A small contrastive image-text model, trained from scratch: encoder norm groupnorm.
Rows from block 5 of the image encoder, named by matrix and row number. Each number is 500 + 40 x the weight over its row's rms, rounded and kept within 0 to 999. All counts start at 0. Numbers have three digits each. After the name is the row's rms in percent of the matrix's.
# convs0: reduce pointwise conv (encoder.blocks.5.convs.0.weight, 288x336x1x1), inputs 84-167
convs0.118 097:506485532416480493480499516523493436483487491502512465493516462542467522536526568461479448552526550576567494438571512468513537499410489501536472559432542502490478466488453491455525455489441505455546466499503520525552484547538523521548566543522510492495
convs0.119 098:443486586438538539455501409452482519510476457553521521505529541479534463485540495547451436540513547527531457433540506471429510464561551503505537570462491585531475461442502423512501539518428448513471559453519477522523509502495561528470519486515510458447
convs0.120 097:520514498515538479476525489538523488495517473457467514521473532449469555543486550405447477467486479479509432436507502388535565511477580429469442490516424565471520482506508458531603468553551533456438554483463477464625514545501576485542551542537509535506
convs0.121 098:490476485492502504512571413432504520456536528489443478533482445493510491435513460470552451504451515513499501527475490469510477532467524500494414478448515558477460504443502482525557553495490510506518487544496451536466472476399496434524501549485432519466
convs0.122 094:420538616487522526448491530561512548470459507468528459501487556492569560481560465560487501540539521517507545492541530481436439496463470502473441499468488541554496506453552494517599499505431541515507566463438475477511441474582544537514493539511550431490
convs0.123 090:511578544498492473523507482485509484595512436519522459518478526473499474517426568444460529485463539439482508429487499465498502442534534460438421548519438458544588518528422456455498583465487495494455489487501477484530411479463577501442461544549427456508
convs0.124 100:551478522487515513433494499527548538478533510445555525484521387541415444571485533490488455480471614447538466461573533489516481523472461468512463518469503504451537500461419487497536480511489443516405539492422474494504433544540505422510449440511468516437
convs0.125 100:489528473395435462546449465513523481483428533432522431447543492585457481488496507499477472561478460493450563480499513496465531567490478514516596479510485462463485493433455444489490534495492482471447547449443482546567521577465489472470490470462533495469
convs0.126 092:519428474493484498507513487524521524488446467484539504493559505485539498545457475458521490572530481533566480585534456543452536520543478561448486497525479543552478481541568569506496486535504419516479535504443480469489460422534527520488440498489546471511
convs0.127 096:541446465459505497495529495504567516501475487489486426461522490475463541460475438506558451456486506506480442472547539525558529466528484489560450553510534456492405586483501467494467491481500505524455483487480535600501501483498545597464581511493542453491
convs0.128 103:474497512511441454539488491491511502529562485494578503565521458504564473544550415406509504507475474504506466472522484500451453526521614524442447514465579494456531488533486487490459492460484514509443501477470462515462474459497488491549498564437464467509
convs0.129 105:599481503470455412509490440553485537431523529487493580498479465512522538499410568498542471503461512449565539518516456523524496430569503497564474500540510519488397458498577498464404536462560493482452476547485486522493548447487558426471552472524448494532
convs0.130 101:474474497558500481551482525522543525481490491497372512551494543494585485595556447521490489517501591533498465526496459490476637501478467484516515499456561456469508507481456522412514557478475522488544478470438522475445502595502491517527506479512479509458
convs0.131 093:493473493472493475474533433502527478449598460541465506453425517466515561460468527524511513555488484492550561474509518508531505535514437499508457491472495490503477497538498601446511546491537513497474522473545426478513450488614472447556511467513464441453
convs0.132 103:530485556489550443520503520457489503464491539558512522522501503509457492474522480548564525497479514479544522476441582563475411480546409437471525504485405450496524514470459498489526500529501479495535485497496496483506394492531535464481535448527550554461
convs0.133 110:512506477501474518520544557463470483517470419456484563454486421618484503513439406462508573465460464488474497497510537515499618481532518567500570509482518440434575476505495469570513486511438493522491549412484524461498470555482517521549519494601468478494
convs0.134 099:540465530475464456516509506564572495520469512504458433462464486535520498482476537502496453515561547450496535543468514544495485531492481530498513518540509470369509550504526478510468511515576503523481470548493465475555469485572498468513510533528449548476
convs0.135 103:528508447479498486481468491499538561471505478495478530631476526557465446467537495452449533528559510535494472582522471466557485515481550546579371490516477488388462492444523493519475544489455513519431459562447462490507561529592475502566461476506453422523
convs0.136 103:425441508509445488562483473454409494534533486544531487497456491487493520515558596451518498530439405521565544500540493447418595468507485468593495510503539503514577514460554565521450491529513483502540487529479568487485512525511506546521485478501616462508
convs0.137 101:556471515534573517544502500549449408536526459555474470508475508472439559464446535475544562525495467544479495552537445480505535503504587456476470497512567539518485540471510463436547536457500569493539519519456511452503533592499512496576462529556449495501
convs0.138 100:474527444514517508526556477501510491434505560520514554561538533610449524501557558513500517486496586525554517536520574527493475536532396527548610530474493477618606463526497520464500500450498533575581537450508463490483434518515511525513501529558530442492
convs0.139 099:501576516446497505457509450476542433505478497494511492394392522488544497460515469497559495504517477573533522453519503450490511504486530480553438473534555436432452535543550486521433491571499504465542464492456470493521465492528403452426504548555553515491
convs0.140 099:552526481494492482468480475489485480462501506564521482590511494594487437485537567458480497544512492467474527437510471492453502594521471472534470538453549429410517489509499449436464555466465458533465477462551487444544450572540489515486495526441449516516
convs0.141 091:437510464458526531492483527514471537446493461478473548484531458572466509451489496517476561479461511445477467549511604560495428524522546480500561513487547491454556506501474496529457487501505456515453570448510459475587519447505513450486535503484506487485
convs0.142 091:523511570483527452521522548522474546532508522477591472489517476440470531516461482504539548520538558542478545461498565498443513521451462467483525526457491454451506419460570530583478479547551474495532526554487477511535343513529513510432482514499581510503
convs0.143 099:484483509494441512459472563486517550499547522519492533420481532535531459525536488499531551494467563525529485474453520533579495450491478523440555536471447551472542538511558473556438520402531596528497479519486555516533485540555543517514459438449516556549
convs0.144 097:511544540509507476460464497537570475462430479500391496492488608462478523557540470485488522494546454514530518491456458519539518473529411550449544490474578512443477506523476569452547492494467542514527491493519558476552555457540516540541541531494488468447
convs0.145 105:452539535548518484538457497462469559525503468400479465504508537484582546531490510498478522523567557511455484580548528557541569549541508514537474478531528524490427471476563467439456466556449465521453468505493448492488463459490460526564496476520499445457
convs0.146 093:448501518472498502428508522514492489507450530523462515449531457574557529503520465444451536533541518456495447582527499521447493468493460558478504557464558462462496513512500470509450469525506400457450507453500458525494450538514501508509523569466540530494
convs0.147 094:483534406494492556496493507506525539518505548504380535519543509458576503475458456488482497473494501574540534533472470534496457498486473465498537534490510461477452471433504605499443468497452501524452610479445502519498490493523541432462518445529489589462
convs0.148 099:519408503531493510553517496517469541509485480490540500505544455485515512503553505450475553499534497510461510485487570610408524547502542501461443518505501486554432497483504515534488591504516484471415563506476456520537516518509528510465437497557503482492
convs0.149 094:509481407529459479503442543578481492474411483532504510435505525560549443493505444532525492492470475510485496531526489510515484519566513483496529526445487434488454525480510477533443455535449522495417511554501493506527464496485522491533453551515485482492
convs0.150 101:464520453500534554436514555478524414482474572456515490556477534476482501480485508555472393459545403397569467537483587469490484562510442524449525481529422467492498541473547536512482535596548498482499483551449448486465434516490446452472529434539477508443
convs0.151 103:518543583456539458500491477442505468491526443425569503575518561495591515501538508583448484539441529446522485448511497535481534525491503424504519514525521548495504552545478492477473462550490538516587475450469529547509517469446531436542489492521460486484
convs0.152 102:526489518544468449503506437523571471498427491467470496555495453552509576486505454485451508518466453493480439526478447513441562540478488565508542509538566517505452495525502500549499480500473493520498510458474552470474500518488516511470502579480476500493
convs0.153 098:549452476470486518459552441518531515526469503478495491476422545531478404547477451527499518497460575441484538527523517558516566520507510461487484510495463500397567534508508556476441493489504468482516566458493517544491532496404494542527524473428539466460
convs0.154 104:497419503494492502561501421505542569449548471510552526455419474490508441481524554531467494556496486462549471624520557519497524501546528448502486466543523494515495493529511399540497467504499552508478560451512470606477540547480379562492441503461572485435
convs0.155 104:508497497541489526523567487516496452500559488501483518490525464458510448533514544543482487451540493489514500478512516532456449465482433434563455490460464522473508480466431498466504522505506465546527512519513512482497508481486436466479486495538462541466
convs0.156 102:521510578523453454570554465517473551528560486492547496512546496564502452482479479508508537575622552472522478528503539429505468510560553477515433465424528488443551513467558472571518497476522487526551475546475493509508504409464561482475498591469524544485
convs0.157 100:461516468498526466537513440522498538486542522509440537485539496520453514492543473448425524452524522481521561460522461481502454510550451572526513513509465496503529559444532510524507471443550477466445476492497546440568510498470503455523502508541462552422
convs0.158 098:527526455582467536473521451465437439533484491531518557440533516445531579552506502462541479560520564475535531544545492464549562504463501534499497472493537431481563469435476471597532601518523521454475487424583404489455495448581448566537474540445428539536
convs0.159 102:529431497479539532519540460523477468560573457436546553516524415495421501567437493538511495546533461512566433576558503509492528550522476539464508474515485549468486485571512566474486524512502490467507494500535456533489484528495509541549514490519523510558
convs0.160 098:525484477489554469502464520495462508525507494482513516475474448512476461530529469505472555480508467471469491471505525448536480512496476609529461486554537565465482517491487549530447528576513468489525462434519612453491533474523521458436480497503499547496
convs0.161 104:530488520506547515519481472495505522458512448494461504540499586439486566542497554508522477525521475415548513561499501564533437497525512504500472504471475452532495486566564507536459453431492478435600478546411558458490432449488500548434421538468536516457
convs0.162 096:557529443462514468456536554504488501482491424468511520494457475543510496530446468505483445615490454579448464526518469520433497489560401513465384483503512426535499518521485484589441491466482474520488500510492540512542428507426405516503501515549517485531
convs0.163 076:494538454532456436454509514574531511468511566544433500513514471474542466506549468491488426441507472485480491516452480487480496503498530514508444548499477564456489433449477468507514465486520516516414552454497508547449485514493569534552514496548498488454
convs0.164 103:488458499457475467404424476558464563513523553515471421422480510467523559505469507500421491481442434467507549476483463495434485497507480502529449494459461541493501456562524480465528447489538522516530451446437474510453447519535531518536474440529493527479
convs0.165 098:467514474504493478546473483521423544488475470503496548499507452465511493481519526394531540515468479437540593562511561534509502557432493529484517578484472437548493480476461503488498528534442519455464463517508462549466500508458502467522524491472543471510
convs0.166 099:518521545490426499516484615506520468559480421564516582498612491490505506501505498528493486450506496513469443470528576475472518500510500494487527438498528499454549515514472526513442421573532506534466510545555504479458475475464521506460528495441520483554
convs0.167 104:581511530458598478556555547480416531518448580491476538508506487525435492518506541480480577494480511467445513509480445503493552502516534476525419495507472435513584517477489460450444511489498406468556459566492447537488463472497525515533484526494510515523
convs0.168 104:432514476499466550525583468449498482575493515465473483518463526473496567425534487490529507468517418502489532441511498419435627463573494462439557528465490552461528521565449539511508430485491430472523474520534552462523518528415495532431529475448542494500
convs0.169 099:487528517480511492538456463499523515484462512494512544534545529506490569558509515483477426514432523445482508589483425521457439471555474519597563487520530536468440551493479498520506536531469435481526458470506477551487527433464471511450438542520496450502
convs0.170 098:498502481526503433477517456505511503517509460531424536521560506465490456530507506507486490496559493503463504462499531558457534544503581531477499494443545491505430499518588458471552463550457547511467497487461499479464470455483433457463448528462474490518
convs0.171 104:499477495440580544424499455530428454551540539539524479500447516582491517517489504451523526520488516487505505537504526437462509533485557498505479462562465518542480469498472506558537507554509556498496529477575476542482489475476497447492503448469451493470
convs0.172 098:504466540479408451498498536431583456462557529501454445505538511559499481466490437538451551463485480508503487500521461487477485495446490467448436557487485524567591479447504536496509467499439569486503491471512463538486525527459516505552453535492472556518
convs0.173 106:528560503491520486554480534520549502467447447561508471493517559493489469482537510505476442415501487512501487630513469586478503501485463465491424483495496474481428488446572511500565496478564473479449472486494470491566588510461568457495476501430513440528
convs0.174 098:541523481556542436457506522503567489493453567516462533521501514460514507512451551548562448496437530428522450528478509472490418434511540445413506434501552548465488494597478529479507499456502478521429450538485498469456460488543477512477442486514542495547
convs0.175 103:433543475505545492516506574478449466480506503538545587520498440579511469545499496515458517524536539529550444475498531473519551474505447486508497512524483447488452473417512514487521474536510464514496452508516489476480452535537445443532467528470490512553
convs0.176 101:373516548543467475541450540444499459426522526543447520494533513545452492441416418482567500473447468499459503516466435511502552518499526453531472449465504511481437443521522501509482472468480519522476484473486500524445590500479521464429566454433486498496
convs0.177 103:486500509588413503439550469461471476456448430488560554393523493558506552524447451466487508473570398548502593453518530530527468491483477473509540548514522513480514505432463452511551461488482478458507478487422556527481517471543441513505490526512489497471
convs0.178 100:512515500494523522511535531480486514457511432520454419502498455518492438507484507457497488593514554556503511504458503460543405475482491495517525496506433440475548491484489507516513431522448447486454505515476464519500477432543536409521540561476490503531
convs0.179 096:600425480425446484504495524536442539525490538480457451401475485415477553457505506550493446476484481543476506453555478479514541484551498486483554514470454470451548443548543461507496505510468515460476523524611495537499481516485481605498527513493501523476
convs0.180 102:461554610407614455486489496451498477498468531474518457495505444527505535494456547507473463476478449499551492484538544459504500507537570499502517459477546505457530577558517495466486524464465477561545439485535494511470419501471524506492514497570515489509
convs0.181 099:502528499454533479471453510492530514448402509477461559534464451529505499454494431518424474470488572461528574517474515500522556490559495477428549519506435502473533449439525475516513502498493520556496568534496545445493492529488453558491540461596496433478
convs0.182 096:484541506430523493511477454527536549455454505573456525468493537547567535437472549475512510533544504473464496466545534437441473557452532465513437496529437504472524457557513532516543488521521433456532542517480463502577437522549433556445436456503572461429
convs0.183 096:531515538499530464578466491467442432510470501468422495473559473509464450448540534577492494513437492518488533486496570478573567474543477513489531551463422489540504536489576495536474481506527488516522452522492513456465463491468450531492439530510498413473
convs0.184 101:587490563438556549566471519435528456431509436552524584405532464515557471533561440562515419447452474469548503451514485526471518426494562508508511527573456473530451483473505549563473467536489474527451502478426478500555487515535512427473478501547515546453
convs0.185 098:465520474469431468522438440529533506496567462549499494427541458533554517493443543519417531519517552439473519499540553506512531471560376497531516449441483507460499597509492558465464406517482464504516485467529554509494432462549517477414483520562490521521
convs0.186 107:451444535497452440484482574494463442419506413443464448453541544540540454496465576502481480519424410501484588449537562507462611406478533527473518530451490499521551467584484516490540523473533477463501462471474559441508465503503423493491519518566513452498
convs0.187 103:520516518522549508502589534543488499476558493522428500499470544513460577497501472477525508491482522428515515447465504563517487481551488526419514503505523497521470481489501500501526483510492532537521544466536455526505428525483487516492483500446517484530
convs0.188 104:530575525509462503552512426488437462518540482406463532477520473530506513477537478502502480589548475466481543525533515553456585516512557546468532515546464466510605469465532504530441516479532532527503486541534572439476459465480467482469466537499507500498
convs0.189 110:419465489524499444487476503537502523512550520461513570501480505517483497492511536559430443469527481432443539464476503488488477445456478489463472492477576504553421486511489469527481475538493434434497440447496487492468444555537485463412474498462506467499
convs0.190 099:545533462522471498549530541523476583505487453502503476473475478478494527476477567492461466545606522455489498524539524552473511463552494544523592464499508494550564433509509516531551492442533474532493457502563497585457451501490454538496522506523541515505
convs0.191 102:471510503511496483502494433533575556538533516503507585512434500477454509421496468504581510546492502485517511492537514505535431493512519471459425509526500404493487488560505539539474481448512505487498443505478496521460634521519480558543520513513551483558