Weights of a small contrastive image-text model: encoder activation relu.
Rows from block 3 of the text encoder of a small contrastive image-text model, named by matrix and row number. Rows with one number belong to one neuron. Each number is 50 + 15 x the weight over its row's rms, rounded and kept within 0 to 99. All counts start at 0.
After each neuron's rows are labels from the 100 texts, of 14976, where the neuron reaches its highest value: "fires on" is the input token at the peak. Only what is clearly more common there than usual is listed. The data: photos with spoken descriptions (Open Images, Localized Narratives). In brackets: how many of the 100, against the usual share in percent.
# fc1: MLP up (text_encoder.blocks.3.mlp.fc1.weight, 768x192), inputs 78-116
# fc2: MLP down (text_encoder.blocks.3.mlp.fc2.weight, 192x768, transposed), outputs 78-116

fc1.657:24 42 55 47 55 34 77 44 40 67 46 74 37 31 63 33 40 38 31 38 69 59 76 53 64 58 65 69 65 57 29 56 54 45 57 35 26 52 63
fc2.657:49 39 65 52 67 61 51 46 59 61 44 59 54 26 45 24 39 43 46 36 23 26 49 34 48 29 27 31 45 52 48 25 66 55 59 62 27 67 60
fires on: "board" (14 vs 0.1); "," (13 vs 3.8); "and" (10 vs 3.9); "water" (8 vs 0.2)

fc1.200:45 55 60 78 67 53 60 34 71 35 78 56 35 42 23 43 59 44 37 74 47 42 56 36 51 35 66 75 67 50 62 44 34 40 51 37 13 52 85
fc2.200:70 32 44 61 39 46 50 58 50 34 51 58 63 56 43 31 49 53 49 48 59 28 28 56 44 37 28 44 38 34 47 57 39 71 35 90 36 52 60
fires on: "image" (18 vs 2.4); "there" (15 vs 3.7); "can" (13 vs 3.3)

fc1.485:65 73 73 34 52 36 59 74 53 38 11 52 47 39 44 45 65 80 51 60 70 53 33 19 75 61 56 16 44 46 63 57 40 23 37 40 49 45 21
fc2.485:43 62 23 65 76 79 40 53 42 34 58 49 67 27 58 21 41 57 54 68 09 57 67 43 67 46 20 53 37 36 66 57 57 66 68 42 54 56 53
fires on: "in" (28 vs 5); "is" (9 vs 3.6); "vehicles" (7 vs 0.1)

fc1.171:31 50 60 38 62 47 56 50 38 33 60 28 41 45 51 52 43 50 65 69 35 54 58 21 43 55 54 72 46 55 89 48 57 40 42 50 61 46 11
fc2.171:45 40 42 51 13 51 37 43 46 38 48 45 42 38 46 34 71 59 48 88 28 54 54 33 31 43 34 57 61 75 63 65 67 52 56 31 50 34 54
fires on: "," (12 vs 3.8); "are" (11 vs 2.1); "can" (8 vs 3.3)

fc1.275:46 32 47 35 25 48 50 52 37 53 66 47 48 38 63 57 65 56 60 48 52 69 40 52 22 69 27 46 57 61 33 31 57 61 72 41 62 56 68
fc2.275:33 80 29 47 38 41 35 36 79 41 27 44 36 13 43 51 48 22 63 60 56 45 39 58 57 50 80 57 38 28 51 55 70 48 43 31 46 41 38
fires on: "image" (34 vs 2.4); "men" (15 vs 0.1); "persons" (9 vs 0.3); "people" (9 vs 0.7)

fc1.690:59 50 50 35 52 55 54 69 69 52 80 36 35 43 34 45 48 46 29 57 48 54 67 62 56 40 42 53 42 28 45 55 66 51 53 41 42 57 43
fc2.690:50 64 55 43 49 57 59 38 60 47 29 32 41 64 42 50 48 11 49 41 50 29 43 48 50 46 88 45 52 80 40 58 46 46 34 59 41 59 91
fires on: "," (18 vs 3.8); "and" (14 vs 3.9); "them" (11 vs 0.2)

fc1.717:66 49 21 54 48 78 64 44 77 28 58 74 53 53 49 51 52 44 63 45 59 30 38 45 48 39 52 55 54 44 50 53 45 48 59 36 11 24 37
fc2.717:62 53 61 51 56 37 74 41 48 66 46 60 51 46 45 69 57 37 61 54 47 56 49 57 09 57 40 59 41 62 63 53 39 42 45 65 11 27 35
fires on: "in" (78 vs 5); "we" (8 vs 2.4)

fc1.647:55 25 37 60 41 51 40 61 45 42 44 46 40 68 50 43 14 56 68 66 51 67 73 49 11 46 44 47 49 51 58 47 33 45 38 39 61 51 42
fc2.647:76 36 52 35 06 54 74 28 72 54 72 75 61 75 36 52 69 75 50 34 43 40 44 63 50 51 52 44 31 50 40 56 62 38 47 66 13 54 20
fires on: "image" (23 vs 2.4)

fc1.758:31 24 58 55 33 38 43 42 45 63 63 38 57 48 58 39 48 42 55 44 49 38 34 44 43 40 53 61 38 55 60 47 66 58 36 65 56 46 74
fc2.758:64 60 51 52 36 35 42 30 63 55 43 45 46 44 44 58 40 76 41 50 50 46 58 46 52 52 35 41 49 41 71 24 71 59 61 56 53 33 30
fires on: "image" (7 vs 2.4)

fc1.566:43 50 61 51 58 33 59 49 38 59 61 15 56 67 47 53 58 65 46 46 42 50 31 56 66 59 39 38 67 18 46 26 56 62 44 61 47 33 52
fc2.566:48 32 56 42 70 35 72 53 50 60 46 52 35 37 71 27 38 67 47 72 49 71 73 96 33 61 39 71 26 62 61 27 44 48 42 72 50 53 46
fires on: "in" (18 vs 5); "we" (10 vs 2.4); "this" (9 vs 2.5); "can" (7 vs 3.3)

fc1.426:48 46 67 59 37 50 49 34 52 48 71 52 51 70 62 43 30 63 32 55 69 61 55 35 25 27 49 54 24 52 42 57 48 45 57 47 46 35 29
fc2.426:49 61 61 63 58 37 46 26 44 57 80 70 56 12 17 42 46 47 40 46 63 28 35 44 66 71 31 60 59 33 45 52 50 29 40 44 54 50 88
fires on: "woman" (8 vs 0.3); "there" (8 vs 3.7)

fc1.110:31 50 59 21 38 49 51 35 38 58 43 77 52 42 54 72 42 41 37 44 54 49 78 73 59 75 29 67 55 49 41 53 66 49 47 40 37 63 61
fc2.110:76 64 30 55 58 87 17 22 51 55 41 32 47 52 45 46 69 59 37 76 48 63 62 63 89 51 75 61 48 61 47 35 36 31 23 56 57 59 31
fires on: "image" (65 vs 2.4); "<end>" (9 vs 1.7); "picture" (8 vs 1)

fc1.54:72 38 56 70 39 57 63 52 64 76 62 51 40 33 48 75 30 65 76 62 70 67 55 64 36 72 34 38 71 55 48 46 70 83 44 66 28 26 66
fc2.54:45 37 43 45 39 30 50 64 40 66 46 29 70 63 35 88 66 46 90 40 33 55 45 70 66 48 55 35 43 41 42 47 73 60 59 29 68 37 58
fires on: "in" (16 vs 5); "is" (10 vs 3.6); "sky" (9 vs 0.5); "which" (8 vs 0.3)

fc1.223:25 52 39 45 56 45 39 47 36 70 39 60 62 54 53 31 27 91 66 40 36 41 25 61 33 41 62 60 56 70 54 55 58 34 56 24 52 37 65
fc2.223:60 68 50 46 41 34 54 65 32 49 73 40 36 50 28 65 23 48 61 39 70 56 54 27 60 73 41 62 74 65 61 46 29 34 54 90 48 54 74
fires on: "in" (27 vs 5); "can" (19 vs 3.3); "." (11 vs 5.3); "there" (10 vs 3.7)

fc1.60:35 46 57 39 65 43 37 43 62 64 25 54 25 67 48 59 60 46 65 45 60 54 58 55 58 33 25 79 47 47 56 48 41 55 32 58 41 25 72
fc2.60:43 30 33 40 65 43 34 48 64 34 39 30 25 60 52 52 32 50 50 32 38 82 50 73 43 49 52 35 58 31 37 38 45 76 67 26 67 67 60
fires on: "," (13 vs 3.8); "is" (10 vs 3.6)

fc1.101:40 59 40 47 50 51 47 44 49 44 44 42 43 56 67 71 49 43 56 62 45 47 51 72 52 28 61 56 53 42 47 66 44 26 22 54 60 37 50
fc2.101:50 46 49 54 67 39 82 53 86 46 42 67 54 53 49 61 42 52 45 34 56 76 54 85 34 62 53 62 39 49 32 43 34 82 27 46 27 35 42
fires on: "in" (23 vs 5); "." (12 vs 5.3); "we" (10 vs 2.4)

fc1.697:67 36 47 46 66 51 49 48 43 43 47 41 52 66 31 31 78 44 41 50 79 75 48 46 47 33 74 32 36 55 32 50 65 48 37 58 41 73 15
fc2.697:38 66 57 44 52 66 45 38 24 62 79 52 39 86 39 50 52 63 70 40 49 57 49 27 46 36 55 46 69 71 39 56 70 30 22 55 64 47 53
fires on: "," (12 vs 3.8); "are" (9 vs 2.1)

fc1.655:56 56 30 45 67 28 60 47 27 45 64 60 44 27 52 75 31 44 28 44 38 56 43 64 40 42 68 63 57 18 37 51 50 43 34 54 46 42 42
fc2.655:75 50 23 31 40 43 49 42 33 58 54 38 52 55 64 91 47 69 64 46 58 41 15 31 52 37 57 39 34 80 18 64 35 41 45 64 57 38 69
fires on: "chairs" (17 vs 0.2); "are" (7 vs 2.1)

fc1.651:30 65 68 53 47 53 70 40 57 23 53 36 59 22 60 46 27 65 29 36 33 75 51 18 41 24 37 56 22 70 61 51 60 36 16 61 37 50 28
fc2.651:22 59 44 49 49 49 57 35 47 75 40 35 76 42 46 63 57 59 77 86 72 51 51 47 46 47 43 44 70 56 32 33 48 40 42 62 61 75 45
fires on: "," (10 vs 3.8); "image" (10 vs 2.4); "this" (9 vs 2.5); "there" (8 vs 3.7)

fc1.281:28 81 25 50 43 50 37 99 39 54 17 52 27 40 22 58 48 35 58 41 26 72 48 63 48 60 52 50 44 66 32 28 49 52 59 52 46 56 39
fc2.281:42 55 38 80 54 44 08 33 37 45 40 49 55 33 72 73 39 59 85 76 76 64 75 75 18 47 75 42 49 69 37 60 45 52 40 27 48 65 61
fires on: "<end>" (44 vs 1.7); "and" (13 vs 3.9); "," (11 vs 3.8); "text" (8 vs 0.2)

fc1.188:78 35 77 23 55 53 83 75 38 51 35 33 40 73 20 32 46 33 49 15 60 50 22 71 74 60 65 48 48 49 61 53 45 46 60 41 50 37 67
fc2.188:57 64 32 80 28 57 51 53 38 40 31 55 58 38 61 26 63 54 51 46 17 57 43 52 35 49 42 52 53 50 63 55 42 63 55 54 38 29 46
fires on: "board" (33 vs 0.1)

fc1.254:70 14 39 84 36 42 48 51 63 55 35 77 35 42 62 43 64 54 48 35 34 53 66 44 28 49 64 56 37 29 37 29 52 66 43 57 68 53 69
fc2.254:43 39 57 85 50 59 64 41 51 59 44 63 70 57 64 64 39 41 58 33 66 38 27 70 63 80 77 55 36 45 72 44 77 59 35 35 72 64 27
fires on: "woman" (23 vs 0.3); "persons" (13 vs 0.3); "behind" (9 vs 0.2); "people" (8 vs 0.7)

fc1.107:58 45 61 47 45 55 41 39 25 53 45 50 49 54 26 38 34 43 71 31 50 50 51 82 43 52 47 87 48 64 31 39 91 45 57 57 64 47 41
fc2.107:55 64 37 35 74 78 28 47 47 56 32 41 37 80 56 33 54 46 72 48 23 47 43 64 52 52 61 19 50 79 30 42 77 66 48 82 55 42 39
fires on: "in" (12 vs 5); "are" (8 vs 2.1); "i" (7 vs 1.2)

fc1.181:50 42 68 45 76 28 87 62 36 11 57 38 57 47 58 49 27 56 51 67 29 44 27 26 65 58 70 57 32 49 55 49 45 38 36 50 29 81 58
fc2.181:18 51 41 51 77 83 78 41 44 40 50 75 62 48 76 03 20 44 63 46 41 43 42 52 55 44 34 50 39 46 69 61 17 57 51 53 55 34 71
fires on: "cloudy" (51 vs 0); "clouds" (19 vs 0.1)

fc1.158:58 60 63 28 47 60 35 43 59 75 75 56 41 56 38 91 47 66 61 65 46 63 32 24 51 46 32 53 27 76 45 35 62 51 66 54 37 47 44
fc2.158:60 52 27 41 43 78 73 63 62 52 39 52 58 35 50 13 66 57 30 47 61 64 58 55 77 38 62 57 39 74 04 42 64 71 19 78 59 49 41
fires on: "<end>" (22 vs 1.7); "in" (11 vs 5); "see" (8 vs 3.4)

fc1.608:80 39 54 66 49 52 51 47 42 41 63 44 43 43 35 39 78 70 56 60 54 72 33 37 45 68 21 41 42 49 59 41 43 53 34 62 34 66 57
fc2.608:60 67 70 51 70 47 27 56 65 51 44 35 46 48 38 24 44 56 65 30 61 58 31 41 51 23 43 41 42 79 29 36 59 41 34 72 25 55 34
fires on: "woman" (20 vs 0.3); "." (19 vs 5.3)

fc1.470:41 76 42 49 52 61 40 57 43 60 83 66 70 62 24 67 55 44 46 20 64 61 68 16 10 73 47 62 23 78 46 54 69 37 30 71 62 65 49
fc2.470:53 59 56 44 81 29 50 53 41 49 50 73 18 46 62 45 50 57 29 39 31 52 43 56 32 45 55 60 43 49 56 52 92 52 17 45 60 81 52
fires on: "," (11 vs 3.8); "are" (9 vs 2.1)

fc1.705:25 63 47 68 26 55 34 51 44 66 57 26 58 31 65 66 40 58 39 55 68 30 62 74 61 93 51 59 47 62 45 45 51 54 40 71 26 51 62
fc2.705:57 62 33 72 63 49 43 46 70 47 39 72 69 48 49 42 51 41 55 62 62 66 65 35 48 29 73 72 50 75 67 52 43 69 21 38 46 65 54
fires on: "<end>" (39 vs 1.7); "text" (15 vs 0.2); "page" (7 vs 0)

fc1.363:31 91 38 50 40 33 54 38 81 58 49 49 50 63 35 37 44 56 57 40 32 62 95 69 36 36 57 43 60 47 40 36 57 56 46 31 55 65 53
fc2.363:64 58 51 53 48 47 59 21 51 26 21 41 39 39 54 58 23 76 55 44 39 56 33 53 81 68 58 61 50 69 23 21 40 41 65 47 51 38 69
fires on: "board" (47 vs 0.1); "a" (11 vs 4.6); "banner" (9 vs 0)

fc1.564:52 48 49 50 47 27 69 44 74 38 62 49 54 40 61 11 29 60 70 52 56 38 53 64 25 55 24 54 36 66 60 53 67 64 50 25 31 70 38
fc2.564:60 35 60 41 17 62 41 39 61 42 48 64 35 42 81 51 30 34 50 61 48 46 31 44 68 46 53 45 15 43 45 54 07 63 44 57 43 58 64
fires on: "chair" (29 vs 0.1); "," (10 vs 3.8); "girls" (7 vs 0)

fc1.728:45 69 55 37 50 47 62 27 57 53 18 31 58 81 81 55 51 41 35 35 53 22 56 53 45 53 68 33 35 38 55 08 33 51 34 54 49 29 57
fc2.728:39 37 46 54 55 59 45 65 40 71 68 71 51 37 67 33 33 76 15 46 45 64 45 52 47 45 35 48 69 59 50 52 67 42 58 39 47 37 84
fires on: "sky" (42 vs 0.5); "in" (10 vs 5); "clouds" (9 vs 0.1); "see" (7 vs 3.4)

fc1.682:43 50 35 44 77 68 19 91 74 57 62 81 36 47 50 45 41 41 55 47 54 20 44 32 37 47 71 38 46 61 44 42 50 51 45 53 38 65 61
fc2.682:49 42 26 31 57 62 26 40 45 31 67 30 70 65 60 45 77 31 44 49 62 45 40 68 55 34 46 38 31 32 42 32 56 58 49 65 63 53 62
fires on: "," (14 vs 3.8); "poles" (8 vs 0.1); "trees" (7 vs 0.7); "on" (7 vs 2.4)